{"hop_length": 160, "win_length": 512, "head_dim": 16, "subsampling": 2, "optimizer": "cautious_adamw"}
Rows from block 5 of a small sound classifier, named by matrix and row number. Rows with one number belong to one neuron. Each number is 50 + 12 x the weight over its row's rms, rounded and kept within 0 to 99. All counts start at 0.
After each neuron's rows are labels from the 100 clips, of 14976, where the neuron reaches its largest size: "responds to" is what is common among them. Only what is clearly more common there than usual is listed. The data: synthesized solo parts of chorales (CocoChorales). In brackets: how many of the 100, against the usual share in percent.
# gate: MLP gate (model.blocks.5.mlp.gate.weight, 768x384), inputs 0-383
# fc1: MLP up (model.blocks.5.mlp.fc1.weight, 768x384), inputs 0-383
# fc2: MLP down (model.blocks.5.mlp.fc2.weight, 384x768, transposed), outputs 0-383

gate.276:53 68 66 45 48 49 75 67 48 34 51 51 37 52 64 37 60 41 53 51 65 57 68 58 56 57 39 49 39 62 51 49 63 59 61 34 45 60 24 41 55 55 34 50 61 76 67 67 71 21 60 47 57 65 34 34 45 56 55 62 55 51 55 33 22 50 54 49 55 44 58 63 61 50 44 53 66 30 33 46 57 36 43 54 40 41 24 47 50 55 41 50 41 56 37 69 52 51 59 56 41 61 42 31 45 35 55 37 59 44 65 41 49 66 41 33 49 69 29 47 43 53 51 32 59 62 72 62 64 59 53 46 49 43 60 50 67 33 49 57 61 62 34 51 54 56 61 54 35 66 70 57 54 52 62 67 52 51 48 50 65 30 67 48 43 30 20 53 66 43 44 55 57 48 41 33 46 48 55 52 48 66 43 66 57 54 44 43 49 40 35 36 34 58 58 35 49 68 50 50 56 61 32 50 57 39 28 81 55 57 41 42 32 71 61 63 60 51 43 66 69 43 42 65 56 68 14 57 30 57 60 59 62 54 53 51 59 54 61 71 50 44 53 45 47 64 45 64 42 30 52 56 42 43 49 46 53 45 32 72 60 46 43 72 46 56 55 36 34 58 62 63 53 24 44 48 35 59 44 61 25 50 40 56 55 45 44 68 44 63 43 70 72 48 50 32 41 54 53 62 46 65 45 73 49 52 58 40 45 39 68 45 28 42 38 34 56 35 26 48 66 14 42 61 50 36 64 31 45 46 46 44 40 76 65 35 48 61 53 31 59 33 47 39 46 32 49 39 47 68 54 78 34 40 58 63 44 29 37 55 26 54 30 52 63 31 55 64 52 55 56 53 56 60 58 41 48 54 39 59 41 50 64 56
fc1.276:54 26 41 38 37 36 52 67 49 50 39 42 50 50 55 46 53 44 56 63 43 45 44 43 48 52 65 57 46 44 58 53 53 45 53 56 32 45 49 69 24 26 70 51 51 54 51 45 41 41 48 50 58 44 47 25 63 45 49 48 54 49 75 33 23 72 63 45 48 37 61 51 54 55 75 59 48 36 54 36 41 58 30 66 75 41 39 54 47 43 39 55 56 50 48 62 36 60 52 41 47 56 58 59 55 64 51 56 59 37 51 51 48 45 47 46 54 55 55 60 29 39 50 72 56 46 46 52 47 52 68 26 57 54 54 67 53 35 60 53 51 52 63 46 79 58 54 60 45 37 57 55 54 48 65 96 39 47 46 58 53 58 62 48 13 63 51 54 43 77 39 60 49 50 68 47 37 57 19 46 52 39 57 63 59 50 52 75 56 52 59 55 41 25 41 73 54 44 50 52 44 59 43 66 49 57 31 31 25 52 15 48 61 59 20 49 59 67 38 37 50 62 30 57 40 35 53 56 52 60 67 62 55 66 74 55 43 30 61 56 71 35 49 36 31 44 20 51 37 34 41 63 62 41 51 66 56 57 38 55 53 57 62 65 41 33 40 49 53 53 53 38 55 60 50 11 54 43 43 54 61 70 44 42 24 24 45 40 30 55 48 23 43 69 47 40 64 51 44 31 62 77 53 44 79 65 54 56 46 52 32 53 67 55 51 33 39 45 48 45 49 40 44 28 52 48 59 36 53 61 50 58 59 52 43 41 56 64 43 57 65 41 56 64 47 41 57 62 51 48 49 37 14 44 46 59 52 66 50 56 51 42 44 49 56 65 58 30 56 63 53 62 65 61 52 62 62 45 69 50 51 58 51 48
fc2.276:47 57 56 37 34 59 68 60 44 41 48 35 33 53 62 62 36 42 68 78 54 56 57 54 54 41 58 49 48 64 44 57 69 47 52 69 42 33 45 68 39 33 55 42 40 55 57 39 50 40 44 53 65 57 58 47 59 41 49 46 27 50 36 48 44 50 20 40 36 22 53 53 42 49 50 48 40 57 32 68 48 63 63 44 53 47 55 56 64 36 44 66 55 65 63 60 53 67 39 42 45 41 48 59 43 21 59 33 38 44 41 48 65 33 52 44 65 63 65 58 80 44 67 37 53 36 34 58 54 44 55 54 62 45 51 59 48 38 66 62 50 34 52 56 61 56 50 59 59 47 49 43 44 28 50 73 44 33 50 44 37 49 66 58 56 52 64 52 63 43 68 23 32 37 59 50 33 40 38 56 56 63 41 81 64 56 41 70 41 47 55 45 23 35 33 30 65 53 41 55 44 55 63 45 49 62 52 45 27 50 29 58 52 50 40 34 59 43 34 44 44 55 49 70 63 56 36 76 23 53 52 43 43 22 60 62 52 49 59 63 56 41 40 44 31 41 24 59 46 48 47 49 68 78 40 47 35 50 30 47 47 58 28 82 55 49 47 55 45 54 41 58 62 64 53 24 33 59 44 35 43 71 46 25 44 39 44 48 58 49 53 48 57 64 46 33 24 34 54 55 57 73 63 47 63 43 77 52 66 50 66 36 55 43 39 38 65 55 50 43 57 43 62 51 52 47 44 47 71 52 38 40 53 46 52 52 58 60 67 70 61 65 37 46 32 52 63 46 72 37 72 68 41 49 53 51 66 61 44 22 47 47 44 57 53 43 54 61 74 45 65 54 54 69 35 50 38 43 62 47 29 25 52 58
responds to: clarinet (28 vs 9)

gate.360:48 78 49 45 49 50 61 38 43 76 45 46 65 45 48 44 59 36 62 25 63 34 14 33 39 52 46 65 52 76 45 59 38 76 43 50 53 55 60 67 71 51 46 51 64 69 35 28 57 40 55 48 63 46 76 33 35 37 48 56 58 63 62 40 44 70 55 29 63 41 63 57 67 67 49 57 63 42 47 56 45 69 47 49 50 35 63 58 52 34 48 44 61 58 44 40 52 46 42 70 43 43 49 58 28 57 60 55 34 37 61 60 43 52 59 46 36 44 44 54 44 66 65 55 42 56 51 67 69 42 58 45 36 64 66 62 24 42 60 29 41 35 62 80 69 58 51 52 53 47 61 27 50 63 63 53 66 48 67 77 65 41 17 60 71 43 31 50 64 40 56 61 22 42 52 46 47 32 53 44 49 52 58 60 48 46 48 56 25 32 32 39 32 54 52 57 40 59 32 53 46 54 44 47 38 52 36 56 65 53 37 44 49 53 44 53 42 57 55 33 59 38 38 45 67 53 29 37 19 46 42 47 40 63 41 46 47 43 55 64 34 48 52 64 44 50 27 52 78 51 58 41 41 35 38 38 46 32 47 38 32 42 29 49 67 57 70 52 43 56 46 73 37 60 45 53 59 45 40 50 55 50 43 78 63 47 48 57 41 37 49 53 51 49 49 66 49 58 55 34 40 50 59 28 37 62 33 48 49 74 47 43 42 71 44 51 33 36 49 34 52 54 46 53 48 46 47 53 62 68 42 43 42 67 80 55 47 42 47 55 50 55 82 50 73 64 47 45 69 50 49 52 64 48 46 61 41 54 59 60 67 46 52 54 62 33 27 59 35 33 59 57 43 48 46 57 40 63 42 68 35 56 61 46
fc1.360:66 73 42 53 73 43 49 40 54 51 51 45 76 66 45 55 48 44 69 52 37 73 40 61 70 49 43 50 43 54 53 57 49 22 36 29 39 48 32 73 47 58 62 39 60 63 37 56 42 60 36 62 46 59 42 45 51 40 61 44 40 40 56 51 47 40 52 38 54 34 70 44 49 55 59 47 23 32 45 30 49 52 51 43 72 38 33 40 58 51 43 31 40 51 34 46 54 44 58 63 36 70 49 55 52 57 57 51 29 38 21 53 49 69 60 48 70 51 38 40 36 62 53 51 45 43 43 50 52 57 60 57 46 79 45 30 50 50 42 50 50 26 46 58 58 34 55 27 37 49 31 52 43 60 60 50 56 40 17 61 67 61 50 44 74 41 42 51 45 37 73 38 42 44 43 34 27 32 54 50 37 47 58 53 73 31 72 69 34 55 33 33 37 65 50 44 38 46 21 52 62 31 61 79 39 49 43 38 41 57 56 42 41 49 67 51 45 60 53 47 63 43 48 36 62 45 79 56 56 54 43 80 43 63 47 59 66 35 50 28 58 36 40 51 53 53 41 48 55 34 68 47 52 50 46 40 45 57 39 65 46 58 48 65 48 63 60 42 57 57 56 35 44 78 47 46 55 29 41 53 42 34 43 44 59 59 41 49 66 58 65 39 47 51 58 51 42 66 57 48 48 67 71 51 45 54 46 66 66 59 41 61 50 39 55 51 52 60 37 20 36 66 29 40 44 60 64 40 36 31 47 27 40 40 43 59 42 43 37 48 26 47 36 61 44 58 48 53 59 51 70 58 31 56 55 49 62 52 39 55 66 60 36 44 29 57 61 63 53 19 47 72 74 59 52 58 47 63 37 56 52 56 67 26
fc2.360:52 39 73 45 65 37 66 34 47 42 50 49 45 71 63 47 53 62 27 41 24 58 53 66 40 45 31 39 32 42 50 55 62 52 48 55 28 33 48 59 43 61 48 29 75 71 63 56 53 52 38 38 45 22 48 63 67 53 30 56 41 42 57 35 54 65 19 53 43 48 41 53 68 36 66 36 40 56 31 73 67 32 53 53 63 43 64 53 44 61 46 34 40 53 64 54 41 45 41 65 41 57 48 58 62 65 37 62 55 49 65 46 56 36 37 58 48 28 41 33 62 45 51 53 40 30 51 53 61 46 56 29 51 51 49 44 46 64 38 51 60 53 48 28 60 37 47 51 44 41 47 60 56 33 51 51 65 38 56 60 51 48 54 76 48 57 61 71 33 48 58 46 54 38 46 60 33 61 50 59 48 56 37 56 45 50 31 64 61 54 53 44 39 32 53 58 35 19 56 48 24 52 50 35 48 37 54 20 54 45 33 40 63 41 41 60 65 46 60 66 37 51 45 46 50 44 46 60 41 52 41 46 42 45 36 51 16 33 45 55 47 52 59 46 59 42 29 46 51 27 76 45 38 48 77 59 47 52 49 37 36 47 34 53 66 43 47 36 78 44 65 37 51 38 71 68 55 48 41 73 41 39 34 49 58 45 43 42 08 33 67 46 39 53 42 55 60 38 49 39 65 52 75 55 22 48 58 71 68 27 51 49 53 54 56 72 47 61 59 60 44 60 62 50 50 75 63 56 50 42 40 45 30 55 58 75 50 39 50 48 44 83 69 51 54 48 48 43 69 59 55 50 56 61 33 41 38 69 60 46 45 40 47 53 45 54 49 40 56 32 57 54 34 40 56 53 42 65 43 48 26 54 59 50
responds to: clarinet (91 vs 9); note G#4 (59 vs 9.4); note A#4 (40 vs 10.6)

gate.569:28 31 38 57 16 32 57 43 59 51 44 58 60 40 48 54 56 55 45 56 55 23 62 59 42 54 59 42 47 62 54 50 63 49 40 51 52 64 51 65 50 66 51 67 48 30 44 57 24 59 53 50 47 27 58 46 66 60 31 60 51 47 39 56 65 58 69 58 58 49 35 31 51 41 75 61 49 97 74 41 55 48 53 49 46 57 42 46 61 42 44 49 38 56 44 52 55 36 63 42 58 61 49 61 64 36 57 59 64 68 54 46 40 50 65 70 69 33 54 37 41 62 41 62 44 55 63 57 41 26 45 27 42 27 45 50 66 63 52 56 53 52 53 62 50 46 42 34 73 45 40 58 45 49 56 51 35 65 51 62 65 59 54 28 40 45 50 33 53 52 70 59 51 62 50 61 51 54 48 63 38 36 43 31 50 23 61 38 78 41 60 60 30 63 36 53 39 57 62 57 63 75 60 53 39 63 49 41 35 46 58 38 55 60 59 51 70 57 56 53 58 58 64 47 40 77 54 43 49 45 64 49 39 34 45 41 43 49 55 58 43 51 74 45 58 26 68 42 46 62 57 43 57 52 21 52 69 25 78 52 56 51 35 41 46 66 71 55 42 40 17 29 37 55 39 66 48 41 18 53 55 53 38 49 42 25 65 48 72 55 57 53 43 49 26 72 40 58 40 60 47 52 59 63 36 50 58 56 68 41 55 47 47 64 57 44 69 58 76 58 52 59 57 54 54 53 42 47 49 44 55 41 48 60 27 60 41 51 55 36 56 59 38 51 72 68 49 49 44 31 26 72 50 38 62 44 49 43 54 58 35 31 48 51 55 66 43 49 56 47 63 51 66 42 40 45 42 53 39 32 55 49 54 83
fc1.569:25 39 51 45 51 46 83 60 49 58 46 56 35 37 57 65 60 38 39 51 77 43 43 42 33 42 46 51 44 66 66 44 34 35 25 31 72 53 51 55 44 64 50 48 42 53 24 52 48 67 33 38 70 52 55 44 33 17 53 41 41 42 56 50 50 44 49 75 36 81 48 79 66 48 33 49 60 51 72 73 71 56 53 31 56 38 63 49 56 56 37 39 68 58 51 51 47 38 54 41 55 46 64 49 51 43 38 23 58 52 49 38 69 49 56 55 45 52 27 49 59 68 52 44 57 45 63 36 61 73 50 33 40 47 46 67 45 38 50 35 20 27 48 67 32 42 45 66 54 35 46 67 33 65 37 38 45 51 40 41 53 52 53 34 58 63 30 47 65 43 32 56 66 35 59 35 50 44 40 51 41 63 45 52 58 39 49 56 42 67 46 56 60 63 64 40 35 63 55 34 44 50 30 62 28 54 79 20 68 53 66 68 55 62 53 69 35 67 52 44 50 46 47 46 57 55 45 38 45 49 58 42 62 61 53 39 43 62 53 54 42 52 61 58 56 39 45 59 46 48 32 43 35 45 41 60 63 47 69 40 49 53 65 36 35 52 54 47 52 47 47 47 67 68 43 65 42 59 42 64 42 46 71 40 58 81 63 59 45 65 60 25 33 65 41 58 52 71 37 73 54 50 46 73 53 53 38 63 57 44 41 49 55 44 33 49 35 28 67 39 50 38 44 50 36 55 50 59 38 35 60 41 70 57 74 51 49 53 43 46 55 43 33 59 52 69 49 42 47 51 54 65 54 63 63 44 54 68 43 43 53 46 30 50 40 53 46 30 48 52 47 68 38 49 39 60 44 69 76 44 48 36 59 45
fc2.569:41 74 32 68 46 38 46 30 38 49 34 63 40 48 61 58 41 46 37 61 51 47 42 57 27 50 70 52 42 57 69 42 61 53 66 46 41 42 54 52 57 48 65 49 55 49 51 67 68 46 54 39 55 45 45 57 40 27 70 45 60 70 38 49 71 59 64 43 44 22 36 47 34 57 67 62 32 55 31 60 65 58 70 49 57 55 44 39 75 67 56 58 51 65 50 54 72 51 41 46 43 52 56 59 40 55 47 42 37 70 65 38 58 61 48 37 56 51 58 38 49 43 62 65 59 59 48 46 47 67 34 51 34 37 46 54 28 34 44 52 54 61 76 43 43 58 52 66 81 35 69 54 51 61 26 45 34 42 50 24 56 38 49 44 37 45 44 68 61 37 71 28 60 49 51 65 63 39 49 37 45 49 43 61 44 46 52 32 69 55 41 39 56 46 52 50 40 49 52 61 55 59 42 62 64 64 69 61 75 45 49 75 33 49 62 21 61 34 34 41 42 40 62 36 42 51 73 36 47 51 21 24 42 51 54 32 47 64 52 34 46 39 40 49 37 65 58 38 51 61 28 73 63 39 51 63 54 47 43 44 52 54 53 55 58 31 51 65 55 51 42 71 26 37 30 64 44 61 44 42 50 49 53 70 49 52 46 36 53 55 39 33 62 46 60 63 47 65 47 70 22 53 61 61 37 52 30 44 52 27 40 51 68 53 40 49 60 25 47 73 25 42 53 46 38 57 51 23 68 48 51 44 45 53 71 48 53 55 58 51 39 36 31 67 53 32 55 60 46 44 48 64 46 49 38 59 43 40 38 41 37 55 45 34 43 63 34 55 38 70 51 45 59 24 63 39 40 37 37 58 50 48 69 56
responds to: clarinet (90 vs 9); note F#4 (31 vs 8.8); note F4 (30 vs 9.1)

gate.217:55 62 43 45 45 54 52 43 68 35 46 49 83 61 39 22 53 62 39 59 33 56 58 57 43 61 72 65 55 49 67 22 39 30 60 51 32 59 58 41 65 56 49 44 66 65 56 51 61 26 45 47 62 46 53 41 68 57 46 25 58 19 46 64 45 44 56 34 53 55 42 35 49 54 34 53 55 47 47 36 57 48 43 50 42 48 46 23 54 52 57 55 37 29 66 35 56 64 49 42 49 39 66 56 56 28 66 56 38 34 48 33 41 28 44 47 51 46 46 34 73 61 54 63 34 71 54 48 70 46 50 53 66 52 49 41 55 44 31 42 78 54 70 73 68 59 59 43 60 48 48 24 72 49 53 40 29 61 59 49 67 53 51 52 44 46 39 68 49 61 42 60 37 52 52 69 55 45 54 39 52 59 41 45 47 68 35 44 50 53 64 66 43 38 38 31 48 34 43 41 51 34 33 61 72 56 41 58 52 60 53 19 42 59 62 63 49 55 47 44 30 52 50 72 54 61 44 44 42 50 72 24 52 66 48 66 43 47 54 33 46 60 46 47 62 56 48 41 30 42 48 44 57 55 67 46 41 58 41 40 53 39 43 49 15 38 58 70 59 44 55 47 51 49 45 30 52 33 79 40 55 52 43 50 85 66 63 63 50 48 54 46 52 61 56 41 35 50 40 42 46 63 54 51 49 28 50 61 54 65 51 49 58 26 60 68 41 48 68 43 33 81 33 47 43 59 27 40 53 45 39 59 40 73 58 55 70 30 60 51 34 47 53 62 61 28 60 39 49 46 53 25 33 52 49 45 53 45 47 67 54 51 60 72 48 58 52 62 52 70 66 49 33 34 61 50 44 56 31 47 30 39 54 54
fc1.217:62 34 61 50 53 62 54 56 61 44 61 43 71 47 35 17 44 33 56 18 55 61 59 36 40 33 27 62 46 43 42 32 42 57 46 62 50 56 45 47 42 62 30 45 48 43 65 29 62 49 60 29 45 47 49 53 53 69 63 53 48 63 59 23 67 53 52 61 27 63 62 57 37 47 53 52 63 68 62 47 75 32 48 60 51 78 72 42 60 30 46 18 54 55 44 46 40 54 41 42 59 52 37 39 49 35 76 47 59 46 67 53 34 47 47 67 57 32 80 42 64 74 51 48 63 58 44 60 66 69 62 31 50 59 47 42 35 33 47 28 56 60 67 57 48 58 28 52 60 48 51 42 29 47 59 53 27 53 61 49 53 21 47 47 65 44 58 42 41 51 46 52 60 73 37 60 54 59 46 61 44 47 40 48 37 33 43 69 35 34 56 65 37 32 57 38 69 39 48 42 47 54 60 42 51 79 47 43 50 58 55 61 56 47 49 49 30 60 59 47 43 31 67 62 54 55 49 67 48 62 59 42 52 65 31 51 50 44 47 76 58 58 45 39 68 47 48 23 46 56 39 46 38 56 58 55 78 73 36 47 51 36 45 55 32 35 62 56 70 63 37 44 65 60 52 40 60 49 41 69 43 67 67 31 31 61 63 51 70 43 63 63 59 41 53 62 34 49 64 62 59 57 60 55 56 60 50 43 47 37 53 45 43 43 56 67 63 67 46 59 53 62 41 57 50 45 52 52 54 35 59 57 52 53 45 63 51 37 71 49 45 53 69 64 31 48 46 57 50 50 68 35 57 43 48 49 50 57 38 27 32 65 52 56 33 57 49 41 56 58 81 48 49 60 44 79 67 41 43 68 57 53 42 36
fc2.217:35 62 63 52 62 52 69 40 67 38 34 51 57 74 45 44 53 47 21 57 42 60 48 47 46 76 46 53 48 59 56 45 54 49 52 50 57 62 51 28 41 44 32 54 47 47 56 53 51 43 67 75 51 40 48 53 34 68 59 60 46 62 39 57 50 39 22 59 34 40 67 60 54 54 74 41 60 49 65 57 65 70 42 42 23 53 59 45 45 58 35 73 53 52 39 61 49 48 41 55 41 31 55 58 22 55 62 41 50 60 54 52 58 50 52 36 46 42 68 58 45 47 54 43 48 60 57 70 55 26 64 45 42 54 62 29 35 62 27 58 44 52 38 37 38 57 49 52 40 60 65 82 48 34 50 48 71 43 66 37 48 46 48 53 45 37 50 58 30 50 59 36 41 29 66 56 41 56 69 52 58 61 22 65 52 36 60 36 38 55 64 74 52 43 34 56 52 72 51 56 61 48 63 36 57 57 60 49 72 57 59 49 58 45 44 33 56 33 53 39 50 59 82 40 24 47 61 43 37 29 23 62 51 49 51 45 50 71 55 56 46 59 36 58 41 51 57 60 33 64 34 70 66 66 26 52 79 42 41 36 79 55 52 46 70 57 34 67 31 46 43 26 62 36 56 74 46 67 42 47 40 41 41 35 66 52 68 24 63 58 63 66 48 60 45 46 77 62 52 60 56 30 29 68 50 50 63 58 60 25 37 51 47 48 53 44 68 41 51 48 41 51 52 45 54 55 51 76 44 58 51 54 63 61 63 40 39 38 44 64 48 50 40 49 43 56 38 54 37 68 42 34 57 61 47 72 56 42 38 53 36 61 49 56 42 59 45 51 35 56 29 47 65 36 32 62 44 39 55 58 48 60 46 38
responds to: double bass (52 vs 1.8)

gate.636:47 66 28 46 35 47 49 77 59 42 49 52 51 59 60 54 58 42 46 50 47 65 48 43 27 46 54 52 41 47 42 27 51 41 29 45 52 41 44 45 46 56 39 51 52 40 62 45 28 33 52 35 46 51 59 26 24 48 79 47 45 51 50 45 45 55 55 65 54 78 41 31 66 33 26 44 37 44 74 57 43 53 45 40 17 46 34 43 37 68 48 28 46 46 50 63 56 22 60 28 54 52 74 61 60 35 72 34 55 56 54 42 30 60 51 58 55 52 57 34 28 36 50 51 42 62 55 49 58 64 60 52 46 51 57 45 55 47 55 55 73 35 29 63 48 39 43 46 31 51 49 50 57 74 48 56 67 45 40 28 46 59 36 64 58 62 58 52 35 44 67 59 26 60 49 56 57 50 50 37 38 43 64 59 45 50 45 50 45 42 44 44 48 52 54 39 52 48 60 44 47 70 51 80 44 42 50 54 29 47 51 31 62 60 54 53 46 52 67 33 44 68 63 50 53 64 63 37 50 60 64 77 46 43 76 74 55 68 38 54 37 64 65 54 31 49 48 55 42 44 43 26 42 49 45 67 31 58 47 52 51 37 47 64 57 45 76 42 35 47 47 40 46 60 43 24 50 40 50 43 48 45 52 43 46 42 43 57 59 25 81 53 53 58 63 62 44 72 42 57 68 62 27 42 56 36 57 49 51 41 60 66 52 38 62 39 44 55 48 41 22 33 48 42 60 57 53 59 42 44 48 79 45 30 44 40 39 29 39 54 38 66 44 26 65 53 53 51 55 52 42 04 38 57 50 60 30 55 66 47 27 51 35 65 30 52 34 33 49 52 59 51 43 49 66 60 61 51 55 48 59 54 35 60
fc1.636:32 57 31 52 60 44 38 52 36 42 34 52 36 43 35 38 54 60 36 58 44 37 63 62 66 40 63 41 50 53 40 60 48 32 44 29 58 40 57 51 55 47 64 58 59 47 37 48 40 55 49 33 47 38 46 44 53 50 41 27 47 39 39 31 20 51 40 37 58 60 43 48 65 49 43 52 45 45 46 51 54 42 44 52 51 69 48 66 50 68 58 43 66 53 61 60 59 47 46 52 56 19 38 61 63 50 23 52 66 43 66 70 45 55 29 51 37 58 49 61 47 45 59 37 55 65 49 41 65 82 43 58 29 45 64 67 55 50 58 65 18 59 42 54 36 42 66 56 81 58 35 49 59 51 43 42 47 61 49 49 62 58 44 46 43 32 48 55 28 59 54 42 64 55 23 38 74 56 36 19 36 35 59 38 64 46 49 66 51 61 53 48 57 33 63 37 60 48 40 56 37 43 41 44 36 68 51 58 39 57 51 56 74 52 55 53 48 54 56 34 47 31 62 64 53 49 11 54 50 57 56 75 31 61 51 44 35 39 46 48 63 66 38 66 60 76 55 64 69 42 35 55 59 60 51 41 34 63 34 50 57 21 31 57 58 70 37 45 61 48 65 45 41 53 56 27 58 44 56 44 52 42 53 32 49 51 41 48 51 65 37 42 59 49 66 62 54 51 51 62 84 40 28 41 66 44 35 54 43 73 51 46 57 37 39 62 37 38 72 77 40 49 43 82 50 36 55 50 62 58 46 54 57 36 64 37 41 42 45 41 59 71 56 49 68 49 54 49 64 65 62 36 43 31 56 59 27 47 35 45 51 54 23 54 45 59 47 31 44 51 69 51 35 74 55 43 51 41 46 46 51 43 75 53
fc2.636:53 64 40 44 55 40 48 54 49 44 64 60 28 46 34 33 58 42 65 52 41 48 51 41 86 45 54 47 71 45 33 63 63 56 55 42 67 41 41 78 63 53 22 57 71 54 41 43 75 45 58 53 46 67 49 50 53 66 33 58 50 53 32 46 49 56 54 62 19 18 59 60 31 65 50 42 53 66 45 49 45 30 48 57 44 44 41 59 72 47 53 48 49 54 39 38 56 59 47 59 57 31 42 52 39 44 46 45 48 51 56 56 57 47 53 40 48 66 45 34 46 56 43 60 55 61 38 50 78 73 79 53 46 49 27 54 53 69 58 53 85 42 46 84 52 54 45 46 65 46 51 32 63 46 32 56 54 51 38 57 66 61 65 43 63 32 57 59 43 57 56 39 52 56 44 41 64 55 49 39 45 54 45 46 56 83 38 60 72 45 56 64 51 49 59 43 27 41 73 47 67 77 48 56 43 53 63 38 42 61 39 37 51 52 40 37 50 30 48 39 54 50 54 38 28 33 45 39 49 57 39 60 53 37 63 61 36 64 54 38 44 35 54 56 32 59 54 62 48 61 37 48 34 59 20 22 41 55 43 56 32 50 54 60 47 41 54 71 35 61 36 47 56 42 40 43 24 48 46 55 40 52 63 69 47 54 50 50 61 55 50 40 56 41 47 42 52 29 47 40 74 72 42 49 71 43 65 57 44 51 66 39 44 56 56 27 29 55 55 61 71 45 32 60 41 54 60 47 41 54 72 62 58 36 39 29 34 52 33 49 37 52 59 66 60 33 53 43 36 40 69 44 36 78 51 49 64 66 43 53 27 52 40 34 42 34 62 47 49 59 42 40 37 55 42 47 34 33 54 57 81 54 50 57
responds to: clarinet (97 vs 9); note F4 (36 vs 9.1); note E4 (32 vs 8.8); note F#4 (26 vs 8.8)

gate.25:74 55 41 61 61 61 61 64 24 48 46 51 32 58 49 64 46 44 41 53 44 54 49 57 74 64 21 36 48 64 59 50 48 31 62 37 44 39 62 75 60 45 54 39 57 59 47 45 51 45 43 48 61 67 61 40 36 28 59 57 35 63 52 59 48 70 68 40 45 29 60 62 34 54 72 34 48 25 44 56 53 39 63 56 52 51 47 56 55 70 39 70 47 58 44 56 50 55 60 43 41 45 33 40 48 49 62 59 62 55 40 53 44 62 59 42 48 50 59 56 62 41 33 44 52 44 16 71 39 34 57 45 74 56 47 52 28 58 47 38 54 39 57 42 75 28 54 55 68 59 54 43 53 48 34 51 69 45 44 53 36 25 47 63 46 40 50 54 53 38 40 38 60 47 35 42 49 67 49 52 74 56 61 55 45 48 37 37 55 50 64 58 56 31 40 52 58 51 46 42 41 44 65 58 49 54 43 49 44 34 38 66 51 38 38 20 70 49 58 35 46 37 31 52 51 48 71 49 51 39 56 25 51 52 52 32 49 41 61 52 56 60 52 38 49 60 66 15 80 40 43 42 49 50 46 76 65 36 72 46 60 84 63 60 47 25 46 49 35 51 48 55 38 45 63 37 61 63 29 45 33 48 56 58 48 40 53 31 44 54 21 40 47 36 62 57 41 46 43 54 60 51 54 60 66 30 47 46 31 65 64 53 24 54 53 61 33 37 40 49 47 31 42 65 47 49 56 48 70 58 29 63 49 35 76 50 52 55 43 50 57 78 51 52 46 33 46 38 48 37 36 41 43 34 43 55 43 19 55 61 41 54 46 45 47 51 60 60 66 60 72 65 61 78 45 31 66 52 38 27 44 43 46 60
fc1.25:48 55 50 64 48 44 63 36 54 67 49 43 60 39 43 36 59 58 29 43 48 63 41 52 50 48 44 47 48 42 79 51 33 54 42 48 81 33 48 58 42 23 24 54 75 52 54 64 57 47 41 58 32 49 51 46 53 37 36 47 59 64 43 52 40 29 46 74 53 45 43 49 62 53 56 39 65 26 39 58 57 37 41 49 45 39 50 65 65 48 32 29 61 46 71 42 59 45 47 67 37 69 22 42 31 51 29 54 34 77 42 47 47 31 58 47 62 23 40 57 48 48 49 49 57 45 59 64 53 43 52 73 45 39 57 42 56 45 52 50 49 50 60 54 50 50 35 52 64 60 56 49 43 65 59 41 59 39 57 73 59 44 57 66 60 72 54 55 54 47 65 59 46 71 23 49 51 35 29 40 68 54 55 31 64 36 29 35 40 41 33 52 41 68 31 45 60 30 47 48 50 37 54 73 59 35 51 49 53 71 47 32 54 57 58 39 51 53 60 56 46 43 43 40 62 41 60 49 50 39 63 45 48 60 46 37 72 41 65 40 52 51 22 56 65 65 49 43 62 32 58 65 43 70 61 62 36 48 37 57 61 52 67 46 66 53 60 39 37 31 64 61 57 80 24 73 50 38 44 42 48 30 56 58 79 58 51 60 52 46 33 30 35 31 57 47 40 48 35 56 58 59 41 71 58 28 57 57 33 53 68 55 63 62 54 30 49 46 52 47 52 65 54 46 36 36 55 38 49 46 51 45 47 42 48 38 55 75 51 60 39 42 66 78 58 54 46 49 21 49 47 41 57 28 31 40 40 47 40 59 39 90 53 39 67 46 33 43 45 63 40 48 35 59 53 43 54 44 75 37 56 52 48 46
fc2.25:41 38 43 54 56 62 78 41 55 46 61 51 54 65 47 31 52 54 30 40 60 32 65 50 44 44 55 69 59 66 57 48 23 45 50 29 35 39 60 37 65 50 15 42 54 53 49 51 47 69 48 62 59 56 42 43 50 47 59 45 62 56 54 35 61 47 82 67 57 43 51 63 53 62 36 62 65 50 36 64 49 63 36 61 46 57 49 48 62 67 36 39 52 47 39 54 42 35 53 53 44 48 50 63 63 54 41 48 57 69 35 55 67 46 57 42 51 51 46 43 46 54 67 60 60 66 30 50 45 79 52 46 27 65 60 52 54 62 24 49 66 53 47 51 55 37 49 43 47 68 34 53 64 42 33 71 59 44 44 54 46 47 65 40 45 70 59 57 60 50 31 71 63 41 65 41 55 45 39 35 71 55 74 48 34 46 46 44 53 45 72 37 44 52 61 72 38 98 51 59 20 60 47 46 47 45 38 48 39 51 41 47 52 40 33 40 48 57 47 55 56 47 74 70 37 45 51 44 58 32 32 50 51 51 50 48 56 58 43 53 40 70 50 78 37 70 50 36 53 55 54 74 47 41 25 44 34 50 50 44 49 47 70 62 70 58 55 60 24 52 55 60 51 51 60 66 50 74 35 54 79 40 45 52 51 31 54 27 49 52 43 27 20 74 42 57 72 24 45 65 39 56 55 44 35 58 59 52 42 47 68 35 35 56 53 57 46 45 56 49 80 57 47 67 58 58 45 50 48 58 50 51 49 43 60 38 46 46 54 48 38 38 30 46 34 34 59 34 51 48 68 58 28 49 34 35 33 47 59 40 43 62 43 48 54 60 59 49 25 45 61 63 37 60 47 46 39 51 61 60 73 52 42 30
responds to: clarinet (42 vs 9)